{"model": "sound classifier", "dataset": "read English sentences (LibriTTS-R)", "train_examples": 15625, "n_mels": 40, "hop_length": 160, "input": "mfcc", "spec_augment": true, "win_length": 512, "targets": ["voice"], "num_classes": 2, "arch": "ecapa_tdnn", "norm": "batchnorm", "hidden_act": "relu", "depths": [16], "kernel_size": 3, "stem": "single", "widths": [192], "loss": "cross_entropy", "init": "torch_default", "optimizer": "muon", "muon_scale": "spectral", "learning_rate": 0.0092, "momentum": 0.95, "nesterov": true, "orthogonalizer": "newton_schulz_5", "adamw_lr_other_params": 0.0017, "max_grad_norm": 1.0, "max_steps": 5500, "batch_size": 48, "epochs": 16.9, "lr_schedule": "wsd", "decay_fraction": 0.3, "final_lr_fraction": 0, "warmup_steps": 270, "weight_decay": 0.04, "adamw_weight_decay_other_params": 0.01}
Rows from block 7 of a small sound classifier, named by matrix and row number. Each number is 128 + 24 x the weight over its row's rms, rounded and kept within 0 to 255. All counts start at 0. Numbers have three digits each.
Before each channel's rows are labels from the 100 clips, of 14976, where the channel reaches its highest value: "loudest" is the band of the loudest frequency at the time of the peak. Only what is clearly more common there than usual is listed. The data: read English sentences (LibriTTS-R).
# c30: last pointwise conv (model.blocks.7.c3.0.weight, 192x192x1), inputs 0-191

loudest: 500 to 1000 Hz
c30.61:113083078109106167112090141189148141146140145135147129119134148140140159121184165177149110124103089096198183154144137160134171131147108136116144106139114135134157122131146120120119127153133161153088144141127155158141119132087128162110146110109156113087125115109111132122143113117139100090172128153079100128125123130100120108141133166123121101141100090084140137104106141115118101126153125148105105143115086137127121071106106156124108120156094144096133108127103118134149120114130182126153181159127130092113204122113121102141126138155143123126086134139119141111128134129137111146

loudest: 4000 to 8000 Hz
c30.91:156156136134112132120112140133129122140090061132152125095144129182129148135116138094082126110145138136125141106191129142125137095147121134107121109135116106223121089124129140169139124171116136155125181117099088147126151158147133121112154080115058136137127136137118128099133138188127087137140145121121121208104086105106109140128149130127124144120174142147143103148167143128151143149139082113091132165140134132109118141094132113093133148130104115156116140098132123151124150122116144121109118107115084117115105124114127099139123117135108117127127094111110123121124087112076107083

loudest: 500 to 1000 Hz
c30.165:133127143157136133146114121140097095152062143108101128103132133130133098137105105131078159135091151115143112125149145132142123100191114142165133174124119105155129105114145139142089094096125074161148106114152148126137103121159161092120141101138143096078105121125142153112159131239120136142126102139123133092116164111121157118120167111125138169100104149099094122117152120091132131121158161105097135121131105114154108147081169127101142118159136124163108150120143132123135121145097160091127133119093105121125154149118154096126102116119162118090155115125130100152106110124167127131

loudest: 4000 to 8000 Hz
c30.15:130168141151130107147137154107126103138122188119103214151110201073102112121102104130144128122172128175130128151185116153103189136122184165055129146144110114129101160101113132129172152122112151117120161111119113141159233119113088114132131146149121101099140171117100113122129159145134136125107112127119126135113137126136124156099132119139142129124131119143141129126110141140111145107107129131148114157167135145129130071133129121129131144127109130106146159150125129136103093095107140138108146119131124125154126140112132120125123130145162134147094113107143142167145136108109122097

loudest: 500 to 1000 Hz; 250 to 500 Hz
c30.42:171155119052109133106141162159136134111163087094124127104161126133137118243127129123124113215126114109100152126107129150106065112100089140190123134095127129134108103105131145115118119131100128093135121120122121134110076141113129111113125079088124128139131159111138120105178117118099155096151144117126157130124134159130121162141123151146138147147111129131120150158115149152139125162136124127113145123149113103142164103134140122140131119153141134128130143105138124131154144113186140141117108147181131143121117125113135114140132144110130110161115152142121153163126146182075125123

loudest: 4000 to 8000 Hz
c30.144:130105098134114118138113128101146135135188144141148141096173141166139124157140077100255126201138127116119123095139113115146132134069164153148102113125127119163149149176124121127096084191129099091112142167137100130167097139093112095093112182124114123130091116114146154123109092136137120096117141121106136117100117132111114154139136124099142124124152117158188128168146143132110113117117122133147122103103151137138144121102149147163123107093110131112136139129123106107121117124147104127155116144118125124146139133139109119141144145125130099116103080138137129131135130143128130113

loudest: 500 to 1000 Hz; 4000 to 8000 Hz
c30.7:114152142132134099148161110095121177121114138166141147107076194127138115162126104116127135127151075177124143070122190135143097140112130161166117173142145101095126158154135153105130115137105120126150117134095135146147128116112110148151109157124105110111123151103165115156116162116120129215122145140100142135185100141135122139150099090132143118102176155117110152087128130113157102131118179128132141104146120110142124168098122119149088138152143155129166151156141132157119162106147113116158142126128131114147136157105144114146107171177139124130093136141124152113103136147104133124

loudest: 500 to 1000 Hz
c30.8:115215163144117119161114178170138084168153131153181115108142100133133101105140129157122138139132124128165192124183138133127108092106097129106171096128128143120137122110123114119119117168157137152128163121105140148121155126118135137118139123102135141096135133127116098133123093151144108115167166158113124127132091126122136133129138131146134132138133165107135150156135145112117122181136195117097182136122121107105122111118118142076123128153145130127092133129140174100178158144134134117105127195130124156129134114131139087115108099130152151126159051132108149168125130120126129135

loudest: 500 to 1000 Hz
c30.156:160117162114130170105143155122097109120133103170196144103114146184163154135098114118114101083134155105041151129172151159121121132115100110125130105123104118114094146090157139123151134151128101120147135180148187112126103112115143128123183124103160099106102143076144114164157146136159107116106112092104120128136140107105123145121125078132115136097130148163107129150204118113118113133111118120137088108131123146113127123126123148118145138149152144128134155135125123160135105099119103124123136110129130138155105150174124157133129139103129174131138148113117139168095126139181133146

loudest: 250 to 500 Hz; 500 to 1000 Hz
c30.22:150101106138122133108146159120110128159110097105152112140116162120111153114122130142147141132121116133148110151112154119128145142151089117108123089087140122135125135133121111144100109158126119128174107167107111098162130118121145136142164113118106123101096128084135133118142147116117107140126118130154161095118146137198109102100142091105137118120119120129122170156067130111181152076164075152099094127123127135145126133116166141130138107102108133138080098165184120142132134133163169106124109110066165198150093150164134162156130153131135121117140103173134145119138079170099135137

loudest: 500 to 1000 Hz
c30.25:192186156125134159092128088200161169134109158147141102108100165122125148113153108191130174144094135109148191111155138149131116087102093138130181130144116105122095133164104115139133126167106138112112142179138170141137122114085145135125160140114149086147118125137140131107139144130102132139136102128140124113090149136102136165063110112118154122131117140157106158148112114115112113115136131109127150106124096095157123153112174123117118112155110127157134102133118126115137137123138114112159078115119145136130154128119087183094126121142110149167162105108117120151142128125145126127

loudest: 250 to 500 Hz; 500 to 1000 Hz
c30.60:140084136138109131077143125091123115113132139121103139123113160123127111135111146142137149141131117112124120126122115141102122119166091145119111111127180145132156160094085099083113145126146107141111144109131133122096117088126122124095121145121114082168126126145127145136187129154113111129130144048129109147136130145144078148126151145107171079172114145111122112122132076104153136147096135104115136122120163164116189082158132124184111116127113112132156152157162156142161167147141143137154126107172160114150122112125137142125117121152111139145111120185142122156151203117172130145

loudest: 4000 to 8000 Hz
c30.46:127150100115110148165103143156142117106130129129121074129125115130107121134150126150143146129107145145134125119145160140129115124126143137109144117150113110129063097116154134112111161118119126102106130145127162173146142116127106109156175154157128145172065129156127149146181082130079156127122132091185110125150105132125141089147123100134091111123120150137147106153171150175161083148123108121110147082139116128133125155096159118142119132134150121104148133161142110168130166121120104132116147095126123140107210153157115129141141084195123147101096100130179115176132128128118145138

loudest: 250 to 500 Hz; 500 to 1000 Hz
c30.66:141104145111155087125155127127124099138101154159115162159122138112165104130144135094146105136107127117119119127136094124168150133123100153122127097159110130146131105138124112114131118124138119160122115133103106160143111168084132128140113094149112178063094082144114132145123107145109137126125118115137128124114133137162095141143197086134108109148114121103097144159171150125150159086159100168089145142144121102120093119102168128150171114141134107117126173120173125160111161129147176119125082102086195190112141173154124144111117115108109122144137091156121163118130137102141105123

loudest: 500 to 1000 Hz
c30.178:162079156121117204099109147080078117120156133160120158110144130140120143105087091201133084134144160119057148130199147142146141110143097130119162103109153134143103110146150133137145122149143117118147144224132113138132104099097134126155135120134130126135152123161100148157145081137109146118137148100118155113105149123121131130136116120154111116132145145169153128158101111120140148127112113133131099121118108120152130141110109133125148131155120108152128100111127134125165083124124144086159118138137116134117109131116142125134113127109117177161146124124127120167125109104199161128

loudest: 250 to 500 Hz; 500 to 1000 Hz
c30.10:124157082081123115126126157129138104144114133109095122127139107145146142117119160086103131157109128150138144122104139174113135127135122113139099092130128138138135107144118098130136108128135129112126070086142162103123101118121104161152164098075121127098128151140097115137152127136118143146152140126135124114118122130168144138138145081151148112174109142123094148105134121146153130132119120152138124116108094123154104130117172096130089135151169170123156107170153130145138152122201096199140136143140150139132135174157120149170144147114147149160141149172108113103152215185123127162

loudest: 500 to 1000 Hz
c30.117:150129158130110201145200160093131141121159145189103098106121115126139097140089144124143121107098131152088135168198096128101108119118114143118134121115143122105111166126101101157106147135182163122095115134133110137140147087150095110152175108141144160107117133140160137150170128136126120083144199132115144102120090127133113150130126147135134129130117121134132126126156150182157140105165109099125088133131118132140144098152112123149131100133119135100119123131137145123162099108105092145143135164128098167108099128097129132150136122136176125142128117091126110163161104118157093140

loudest: 500 to 1000 Hz
c30.70:138133109142087107146133173131163205163132127107154122121115106124141148134136106140138182120108135123145164154127132166131124082106142134122102110117130149128101129136095110150125089085155125112112144138128165150138103153109099111111133118167120113091147144131152099131050139134085131138100111123179126112104130115120102167103112120181122131113142161136118110115121102110124176154133123129171178135124134093126119144151102102115135137172149115108156126120150118162133131153133128122085113106122120144139173136161100142215151102117112140114127197124115150117123106130164144113