config.yaml
win_length: 512
stem: "single"
muon_scale: "spectral"
warmup_steps: 270
Rows from block 8 of a small sound classifier, named by matrix and row number. Each number is 50 + 10 x the weight over its row's rms, rounded and kept within 0 to 99. All counts start at 0.
After each channel's rows are labels from the 100 clips, of 14976, where the channel reaches its highest value: "top examples" is what is common among them; "loudest" is the band of the loudest frequency at the time of the peak. Only what is clearly more common there than usual is listed. The data: read English sentences (LibriTTS-R).
# c30: last pointwise conv (model.blocks.8.c3.0.weight, 192x192x1), inputs 0-95

c30.13:30 47 33 39 65 65 52 62 46 55 52 48 78 44 56 83 40 56 57 60 60 48 74 81 56 70 32 49 40 40 53 50 43 46 84 27 51 74 38 39 53 58 44 42 41 50 61 42 46 65 54 31 44 50 49 31 49 52 40 49 55 46 57 49 45 37 38 52 34 62 51 49 51 49 42 45 60 54 59 34 64 47 52 51 46 37 55 46 48 39 62 46 51 48 47 62
top examples: voice: male
loudest: 4000 to 8000 Hz

c30.147:65 42 38 44 45 42 52 66 59 46 55 38 80 50 72 56 40 65 57 40 59 44 87 86 57 55 76 46 38 42 65 51 55 49 56 25 52 81 44 45 51 58 45 80 44 35 67 50 59 45 54 37 49 53 60 55 37 53 18 40 60 52 57 42 59 51 56 62 57 45 36 39 36 69 45 49 28 52 42 41 61 44 42 44 50 40 59 45 48 47 49 51 43 47 48 46
top examples: voice: male
loudest: 4000 to 8000 Hz

c30.151:49 30 61 77 42 43 39 71 61 57 52 30 64 49 56 40 76 71 60 56 53 63 69 77 65 45 45 35 38 41 71 60 60 56 68 44 47 66 67 58 52 53 56 32 38 50 44 56 58 38 53 59 60 39 64 50 38 40 43 60 53 39 44 53 54 42 41 40 44 47 34 52 53 40 38 56 47 55 64 58 44 50 39 42 44 36 55 51 49 55 45 56 58 50 52 51
top examples: voice: male
loudest: 4000 to 8000 Hz

c30.54:42 48 59 55 53 71 47 47 45 67 60 53 52 38 45 66 66 54 38 63 34 60 44 54 58 48 09 50 50 41 59 43 46 46 49 46 51 41 47 46 40 50 49 40 48 34 42 47 55 38 41 55 52 50 53 75 60 60 52 58 59 53 23 44 47 54 52 43 38 39 59 58 51 46 47 47 63 54 30 39 54 69 44 44 46 48 44 72 51 64 40 68 48 47 51 53
top examples: voice: female
loudest: 250 to 500 Hz; 500 to 1000 Hz

c30.141:29 27 32 44 39 82 67 45 56 46 51 53 45 62 54 84 57 47 45 56 40 41 66 72 57 56 45 43 43 49 50 68 37 43 69 48 52 59 27 54 57 43 50 43 47 35 86 52 61 52 48 45 47 44 50 51 42 53 26 58 48 65 40 51 52 44 38 54 54 38 41 53 66 49 42 59 75 38 55 42 45 53 43 52 42 40 42 52 53 52 85 48 38 60 58 44
top examples: voice: male
loudest: 4000 to 8000 Hz

c30.49:63 55 53 69 46 61 35 35 38 44 53 54 50 33 56 47 58 52 37 48 56 48 44 63 55 40 36 52 48 42 54 66 58 53 44 42 45 54 58 58 49 53 58 60 53 52 42 57 43 52 51 56 57 75 45 44 45 52 52 57 49 54 26 40 48 55 54 47 67 59 38 36 52 55 63 44 59 48 60 43 26 51 41 29 52 62 26 44 48 46 39 31 39 54 61 52
top examples: voice: male
loudest: 4000 to 8000 Hz

c30.164:56 38 44 52 48 57 41 45 51 51 47 54 55 51 55 53 57 66 46 51 56 53 57 38 56 37 53 58 40 54 49 46 49 47 52 46 56 51 56 53 47 57 49 49 51 33 45 61 56 44 55 41 50 52 67 72 39 43 49 38 59 56 61 36 36 59 67 39 32 52 60 41 51 29 39 47 56 35 32 39 54 63 59 38 43 54 39 57 50 35 34 50 57 55 38 52
top examples: voice: female
loudest: 250 to 500 Hz; 500 to 1000 Hz

c30.115:49 50 49 38 35 62 51 57 50 53 41 58 53 42 57 42 47 60 43 60 54 69 45 48 46 49 51 53 56 39 59 49 44 51 43 44 42 42 55 51 38 64 53 42 50 36 37 44 49 52 50 38 54 57 56 49 53 52 52 66 40 43 55 81 29 56 52 38 47 54 46 44 37 50 44 51 57 48 58 45 57 44 34 46 53 50 35 50 37 36 44 50 47 60 37 39
top examples: voice: female
loudest: 250 to 500 Hz; 500 to 1000 Hz

c30.98:60 53 23 45 54 62 40 62 56 48 40 31 65 85 76 32 65 33 61 58 36 48 63 49 48 37 39 46 73 58 44 70 42 46 76 46 51 79 63 53 57 49 44 43 54 43 78 57 41 61 36 33 45 41 64 53 55 63 65 45 50 44 35 55 53 30 57 60 50 49 47 31 75 44 38 45 79 46 61 25 47 60 56 45 53 49 57 52 51 59 54 53 45 50 53 42
top examples: voice: male
loudest: 4000 to 8000 Hz

c30.50:36 48 57 59 51 48 58 46 64 45 52 43 54 65 44 40 58 50 33 57 49 38 48 61 46 45 69 68 39 52 49 46 52 50 43 52 49 62 42 48 29 55 45 39 37 53 42 65 54 48 34 41 36 50 43 60 32 60 58 54 48 50 50 47 66 67 54 28 40 27 60 38 50 50 66 69 55 87 61 51 51 61 48 57 54 67 44 54 38 67 62 65 34 45 57 37
top examples: voice: female
loudest: 250 to 500 Hz; 500 to 1000 Hz

c30.21:41 53 25 67 55 67 62 60 65 49 51 25 46 68 81 47 39 57 64 30 61 46 58 65 38 48 27 56 66 40 41 60 45 50 66 56 40 66 49 45 46 45 39 41 32 49 61 53 48 60 35 51 61 61 45 58 56 59 53 46 40 55 51 67 43 57 60 52 54 36 57 52 84 44 40 35 62 57 42 47 58 50 39 42 47 43 63 43 56 44 56 56 50 32 61 57
top examples: voice: male
loudest: 4000 to 8000 Hz

c30.24:59 66 50 45 44 54 45 49 34 34 41 54 50 51 49 52 44 33 43 75 44 38 57 40 52 59 56 77 49 48 51 66 51 64 48 90 43 54 56 38 55 57 32 67 51 34 52 54 73 56 34 49 54 60 63 43 41 67 51 71 37 53 54 50 72 42 39 35 79 58 57 57 38 67 48 47 46 56 60 65 46 67 55 48 69 72 48 37 49 34 50 54 59 44 44 60
top examples: voice: female
loudest: 4000 to 8000 Hz

c30.111:54 51 52 45 57 63 44 47 54 60 57 52 51 32 62 59 63 55 47 48 40 61 36 37 49 53 27 41 53 50 52 40 48 53 39 55 52 51 41 50 49 43 42 40 63 42 32 42 48 43 46 56 68 58 49 48 51 44 64 50 63 45 26 59 56 39 42 48 58 53 34 39 58 37 57 53 56 55 38 51 61 61 39 51 49 34 48 38 45 52 52 45 47 67 53 58
top examples: voice: female
loudest: 250 to 500 Hz; 500 to 1000 Hz

c30.42:58 34 46 76 43 41 61 42 67 53 51 62 61 44 64 73 58 52 67 44 46 53 69 75 54 60 77 38 59 53 56 55 65 43 74 41 47 85 45 40 49 56 45 43 55 42 36 44 49 36 60 60 53 51 47 48 45 49 34 47 41 48 44 41 47 58 47 68 47 39 54 45 39 50 48 51 36 41 53 35 50 46 51 61 58 59 37 46 45 62 25 41 57 48 34 56
top examples: voice: male
loudest: 4000 to 8000 Hz

c30.122:45 43 55 37 39 46 49 45 39 62 54 70 52 40 50 68 43 63 59 56 47 49 48 50 59 65 35 52 53 38 62 39 53 37 49 47 48 49 39 39 69 50 52 48 60 64 41 42 60 46 49 48 53 41 43 41 54 39 52 44 61 44 35 39 42 45 43 47 44 57 52 38 31 34 44 37 49 52 41 42 49 57 56 51 41 53 59 38 61 40 37 55 52 59 56 65
top examples: voice: female
loudest: 250 to 500 Hz; 500 to 1000 Hz

c30.53:39 55 54 73 47 56 65 81 51 52 38 67 69 42 65 74 56 55 41 60 52 59 93 46 57 52 52 64 37 41 40 43 35 46 51 48 57 69 64 64 59 53 50 45 49 48 53 51 44 36 53 41 49 62 46 36 42 55 56 54 43 49 56 38 54 58 36 52 45 49 45 56 57 51 42 60 34 51 49 33 38 65 66 53 33 46 42 41 53 49 59 34 42 45 54 41
top examples: voice: male
loudest: 4000 to 8000 Hz

c30.163:57 43 23 75 48 57 63 53 42 35 55 30 40 48 73 51 35 38 65 55 61 61 61 85 46 52 63 64 68 45 44 40 33 39 49 56 52 63 55 70 57 48 44 65 56 47 72 54 45 58 40 54 51 45 39 59 60 29 61 43 62 40 45 59 56 56 61 44 47 62 38 60 83 45 46 43 84 51 57 54 36 45 48 52 59 45 37 43 41 58 71 44 44 56 40 50
top examples: voice: male
loudest: 4000 to 8000 Hz

c30.82:60 68 77 61 43 38 50 58 42 62 60 47 52 50 56 48 64 65 37 53 64 67 53 50 61 38 63 48 37 47 42 44 47 46 77 48 44 60 50 57 42 57 65 49 47 65 56 61 55 48 61 61 49 32 66 41 53 50 35 51 46 48 43 45 46 40 46 31 58 42 56 41 43 61 48 58 42 47 41 41 64 49 49 41 45 40 52 53 39 46 63 40 40 65 53 76
top examples: voice: female
loudest: 500 to 1000 Hz

c30.48:67 75 62 53 49 39 66 53 49 77 62 59 48 49 47 49 56 41 44 67 77 41 44 43 62 78 53 47 50 74 60 82 58 58 47 70 42 48 70 53 75 87 58 70 59 43 55 61 39 44 55 58 65 44 50 49 48 58 53 32 43 54 44 49 50 36 48 50 45 42 29 31 58 58 58 61 51 62 62 73 54 37 46 49 39 55 49 61 28 37 39 45 56 42 55 39
top examples: voice: female
loudest: 4000 to 8000 Hz