config = dict(
    model='sound classifier',
    train_examples=15625,
    n_mels=40,
    input='mfcc',
    spec_augment=True,
    win_length=512,
    hidden_act='relu',
    init='torch_default',
    optimizer='muon',
    momentum=0.95,
    warmup_steps=270,
)
Rows from block 10, named by matrix and row number. Each number is 200 + 20 x the weight over its row's rms, rounded and kept within 0 to 999. All counts start at 0. After the name is the row's rms in percent of the matrix's.
# fc1: squeeze-excite reduce (model.blocks.10.se.fc1.weight, 24x192), inputs 96-191
fc1.0,155,203,243,165,197,196,253,195,203,208,195,194,195,168,199,203,203,201,157,196,200,283,203,187,195,200,208,197,208,200,236,207,196,183,201,200,200,195,197,198,202,200,229,199,242,201,200,205,192,197,201,200,197,193,194,190,199,198,203,194,284,205,193,189,194,203,152,200,204,203,196,196,268,179,202,202,194,249,194,204,201,213,199,206,213,169,234,175,209,200,201,199,207,212,198,212,237
fc1.1,210,197,218,162,205,201,207,199,198,205,192,207,202,161,201,215,206,196,162,200,196,201,202,208,205,197,204,163,196,209,219,212,219,233,219,206,239,208,206,242,204,205,212,202,203,223,205,199,206,215,204,205,213,202,207,209,203,207,206,207,320,226,236,211,203,224,170,202,206,203,204,207,271,161,202,202,212,212,210,209,199,246,227,197,202,168,201,157,202,199,203,205,204,213,204,211,212
fc1.2,029,176,186,165,206,190,176,212,175,213,178,215,177,186,225,221,186,172,176,186,221,227,225,195,206,233,209,195,206,228,166,175,204,172,208,165,204,211,179,183,185,172,207,177,179,170,224,198,191,161,173,210,223,182,235,223,216,173,172,231,189,173,207,174,170,223,222,193,184,183,218,188,195,163,195,178,172,176,203,196,224,182,213,212,178,212,220,207,207,227,200,193,162,186,176,209,203
fc1.3,082,209,226,189,174,196,197,200,189,198,185,193,203,192,197,192,195,201,209,195,208,233,184,221,189,213,187,187,189,197,190,242,207,216,199,191,228,200,214,195,213,189,167,184,255,203,173,207,188,249,204,204,193,188,198,198,183,200,201,206,106,172,190,202,190,225,188,193,173,194,202,199,193,265,213,193,182,207,202,204,192,168,223,197,210,160,191,250,220,202,195,182,238,223,200,231,218
fc1.4,151,200,195,221,202,196,189,202,195,208,202,200,202,215,195,204,204,199,226,200,187,184,200,201,198,182,193,240,205,202,184,210,162,147,208,206,173,199,202,181,199,205,197,200,188,165,200,194,198,208,203,203,208,202,198,201,200,196,198,200,366,174,155,202,198,157,214,197,202,198,197,202,210,181,191,208,197,195,203,199,200,185,172,197,206,202,190,214,213,197,200,196,199,173,206,156,184
fc1.5,158,194,209,195,197,197,196,193,200,197,185,191,193,194,204,197,201,195,193,195,195,185,191,276,189,198,196,160,196,201,170,316,196,177,286,199,178,201,189,196,196,197,176,191,179,189,196,196,195,291,200,201,198,199,191,187,194,209,197,197,225,193,179,192,196,185,203,200,201,205,199,188,168,209,199,198,193,202,198,215,193,183,189,198,205,227,208,194,246,183,195,196,249,185,194,195,221
fc1.6,107,195,225,199,201,202,232,201,209,193,191,190,202,212,196,202,194,195,240,199,194,227,194,191,189,221,198,240,192,193,193,190,207,215,214,192,207,194,196,231,189,192,201,194,189,204,187,203,189,183,199,188,199,182,190,181,203,212,193,192,132,171,233,199,176,208,164,209,203,210,193,201,209,162,200,193,202,234,185,189,199,202,215,195,219,182,185,192,258,192,196,208,183,171,195,246,215
fc1.7,108,195,253,203,195,191,210,203,204,200,204,200,206,204,205,205,202,204,182,201,193,192,216,231,189,183,217,227,208,209,188,252,197,194,255,215,210,206,207,192,207,202,214,200,220,199,212,192,193,227,202,213,213,199,199,204,191,209,202,209,68,213,169,211,203,219,163,200,206,205,203,201,227,202,206,200,206,213,203,219,201,233,211,210,206,210,218,195,233,198,203,198,243,210,203,197,196
fc1.8,170,202,196,197,230,237,193,210,208,199,240,226,246,194,204,192,198,230,192,200,207,209,234,206,228,208,226,206,250,194,188,212,192,191,196,227,196,219,193,184,210,234,175,237,174,185,235,194,226,196,224,223,233,223,226,226,240,199,196,217,193,191,188,196,234,196,197,213,224,204,210,199,182,206,195,221,203,198,224,200,199,189,166,205,209,194,190,206,197,247,227,241,203,206,222,185,193
fc1.9,022,187,205,187,203,190,186,194,179,220,212,197,229,204,202,216,216,174,220,226,195,225,220,179,169,189,235,222,197,187,181,166,173,188,215,190,179,194,189,205,216,183,183,217,206,194,213,192,234,199,168,173,196,213,183,177,178,177,224,181,168,208,167,209,178,232,220,175,178,208,183,206,183,183,185,206,204,182,194,172,216,197,189,181,168,171,223,190,190,181,195,224,180,176,224,231,232
fc1.10,023,199,198,228,186,201,184,221,171,191,169,201,189,173,195,207,206,209,185,230,205,178,181,185,220,211,187,206,213,182,186,162,196,170,196,191,211,215,201,191,187,183,176,175,206,201,210,224,216,165,199,217,219,192,214,212,220,175,174,214,177,191,241,208,186,203,226,169,237,170,179,184,169,191,205,185,186,219,176,190,219,180,229,162,193,181,171,206,200,213,173,200,221,217,221,224,217
fc1.11,023,206,229,184,180,229,194,181,219,228,181,213,224,168,229,184,230,172,192,174,214,168,195,167,194,214,189,173,168,184,215,234,201,215,220,170,207,215,170,227,198,203,210,213,198,210,179,172,169,215,204,173,213,210,185,232,210,215,218,230,177,203,223,172,177,194,188,219,207,209,233,188,192,187,175,166,175,188,210,200,185,183,180,177,199,168,187,232,190,172,233,212,170,207,230,203,173
fc1.12,036,190,227,182,198,193,194,190,205,187,216,189,195,170,201,185,203,207,194,172,243,166,228,231,194,214,211,193,202,209,196,189,203,190,223,207,216,229,241,196,206,197,172,176,211,186,163,193,220,180,193,173,191,182,201,207,181,178,196,219,214,192,181,198,174,248,227,191,181,226,192,214,169,156,192,175,228,185,217,194,182,208,199,228,216,203,227,191,194,165,207,198,236,207,200,206,148
fc1.13,122,209,210,204,196,203,205,202,196,209,215,202,205,196,204,217,205,199,196,206,201,236,201,266,198,190,206,205,205,205,202,291,160,165,249,204,186,199,212,190,209,205,198,204,240,189,201,202,200,281,207,203,216,197,198,207,220,202,199,202,221,208,197,224,201,211,197,208,210,198,202,209,178,188,202,196,207,213,200,225,197,177,193,206,187,186,171,191,237,209,200,202,251,151,203,171,210
fc1.14,022,228,231,212,226,207,215,232,171,169,217,194,206,199,184,225,195,232,198,202,201,217,204,199,214,220,192,170,184,219,204,214,176,172,170,170,185,203,223,225,181,177,221,178,225,164,172,201,235,225,215,199,203,165,216,214,182,179,211,233,183,189,182,225,228,205,181,193,200,170,228,190,196,179,218,222,228,209,180,169,188,196,221,192,182,233,218,161,226,180,227,225,183,192,194,225,227
fc1.15,023,225,201,180,206,221,181,188,218,201,210,222,219,233,163,239,172,175,233,169,209,204,191,224,212,169,194,226,197,212,171,192,226,201,220,176,194,192,217,175,200,231,193,170,173,219,194,206,178,180,184,195,210,229,171,215,217,211,191,207,226,204,180,192,177,176,182,233,172,222,211,210,179,193,238,197,192,191,209,198,182,200,219,171,210,219,210,176,172,223,197,224,227,194,195,208,180
fc1.16,029,189,216,181,169,223,179,204,184,231,192,214,217,209,197,186,169,206,199,181,215,198,187,165,196,160,186,194,219,185,164,181,174,225,199,214,169,215,180,196,194,191,201,177,213,215,193,212,213,199,181,209,209,179,169,186,198,169,183,190,171,209,195,196,199,193,177,193,218,221,203,222,197,201,216,161,176,225,224,187,191,202,166,175,211,226,172,186,184,224,204,211,171,181,180,209,197
fc1.17,024,210,176,178,193,219,189,219,178,214,221,192,224,175,188,198,219,226,221,220,160,159,220,218,201,185,193,182,195,176,219,227,198,214,206,177,218,184,185,191,197,189,212,166,227,176,208,225,219,220,189,229,185,184,229,241,214,218,191,213,227,228,176,208,226,216,189,165,227,201,231,212,190,176,199,185,188,198,208,194,210,210,218,177,179,198,182,226,200,169,182,184,165,173,217,216,226
fc1.18,103,199,207,179,199,202,202,198,200,213,206,199,188,154,206,217,201,206,198,206,192,245,202,266,190,192,185,223,206,198,210,286,175,177,271,207,173,195,194,190,211,196,204,197,235,191,196,197,197,284,196,188,208,195,192,193,208,206,198,203,107,222,195,197,188,196,211,202,205,200,200,198,268,197,194,204,202,205,198,228,204,194,195,201,207,206,231,207,252,211,202,197,239,201,198,178,225
fc1.19,174,199,176,199,229,237,197,214,201,198,238,236,238,205,204,190,195,242,196,199,198,219,226,201,230,202,211,202,255,201,196,212,199,188,205,214,204,221,205,198,204,228,197,247,207,198,226,199,227,188,223,224,237,225,229,226,242,201,204,218,188,199,192,196,235,202,194,203,215,195,219,200,206,199,199,220,214,195,231,193,203,192,191,199,196,201,181,202,209,232,232,230,213,201,227,206,205
fc1.20,023,178,225,175,216,176,211,187,218,206,173,202,176,202,210,172,198,227,198,157,206,230,180,226,180,188,218,226,207,180,220,168,209,218,185,196,179,198,180,175,206,213,233,186,175,170,210,178,194,208,181,193,183,200,213,227,198,209,198,170,225,214,191,181,183,199,221,223,215,167,202,174,179,211,178,210,160,165,211,214,233,209,159,206,201,164,172,187,198,209,234,199,217,164,198,171,228
fc1.21,030,175,187,188,163,188,197,175,209,210,209,182,186,188,211,183,165,232,221,189,215,220,199,188,214,189,210,183,196,199,169,170,209,194,185,192,238,179,218,215,171,189,190,218,197,214,169,169,220,195,184,206,203,186,198,231,174,246,208,214,164,184,220,217,219,225,178,217,202,213,192,190,205,243,188,194,197,195,184,188,204,176,168,185,195,177,212,217,181,215,193,225,195,208,220,208,224
fc1.22,037,216,225,216,191,203,188,192,236,167,189,178,179,193,209,202,178,187,194,187,218,228,190,214,167,235,203,191,192,184,189,190,227,192,179,183,184,216,197,210,195,179,199,186,173,182,201,224,191,211,167,185,202,176,187,211,190,194,182,207,184,162,177,183,196,171,196,207,177,202,196,177,202,229,187,205,213,184,191,181,192,196,193,186,245,216,259,217,185,166,202,217,196,237,211,191,201
fc1.23,026,172,218,214,176,208,193,177,192,232,192,230,201,180,164,160,202,171,192,211,193,236,170,248,232,196,215,206,206,190,171,206,195,206,219,233,159,223,190,200,191,184,222,210,180,207,193,182,223,214,185,173,186,202,224,179,219,207,187,161,222,197,163,234,191,209,186,204,181,183,216,179,181,204,203,179,165,195,217,189,196,171,193,202,216,195,208,175,201,246,227,166,194,193,209,191,214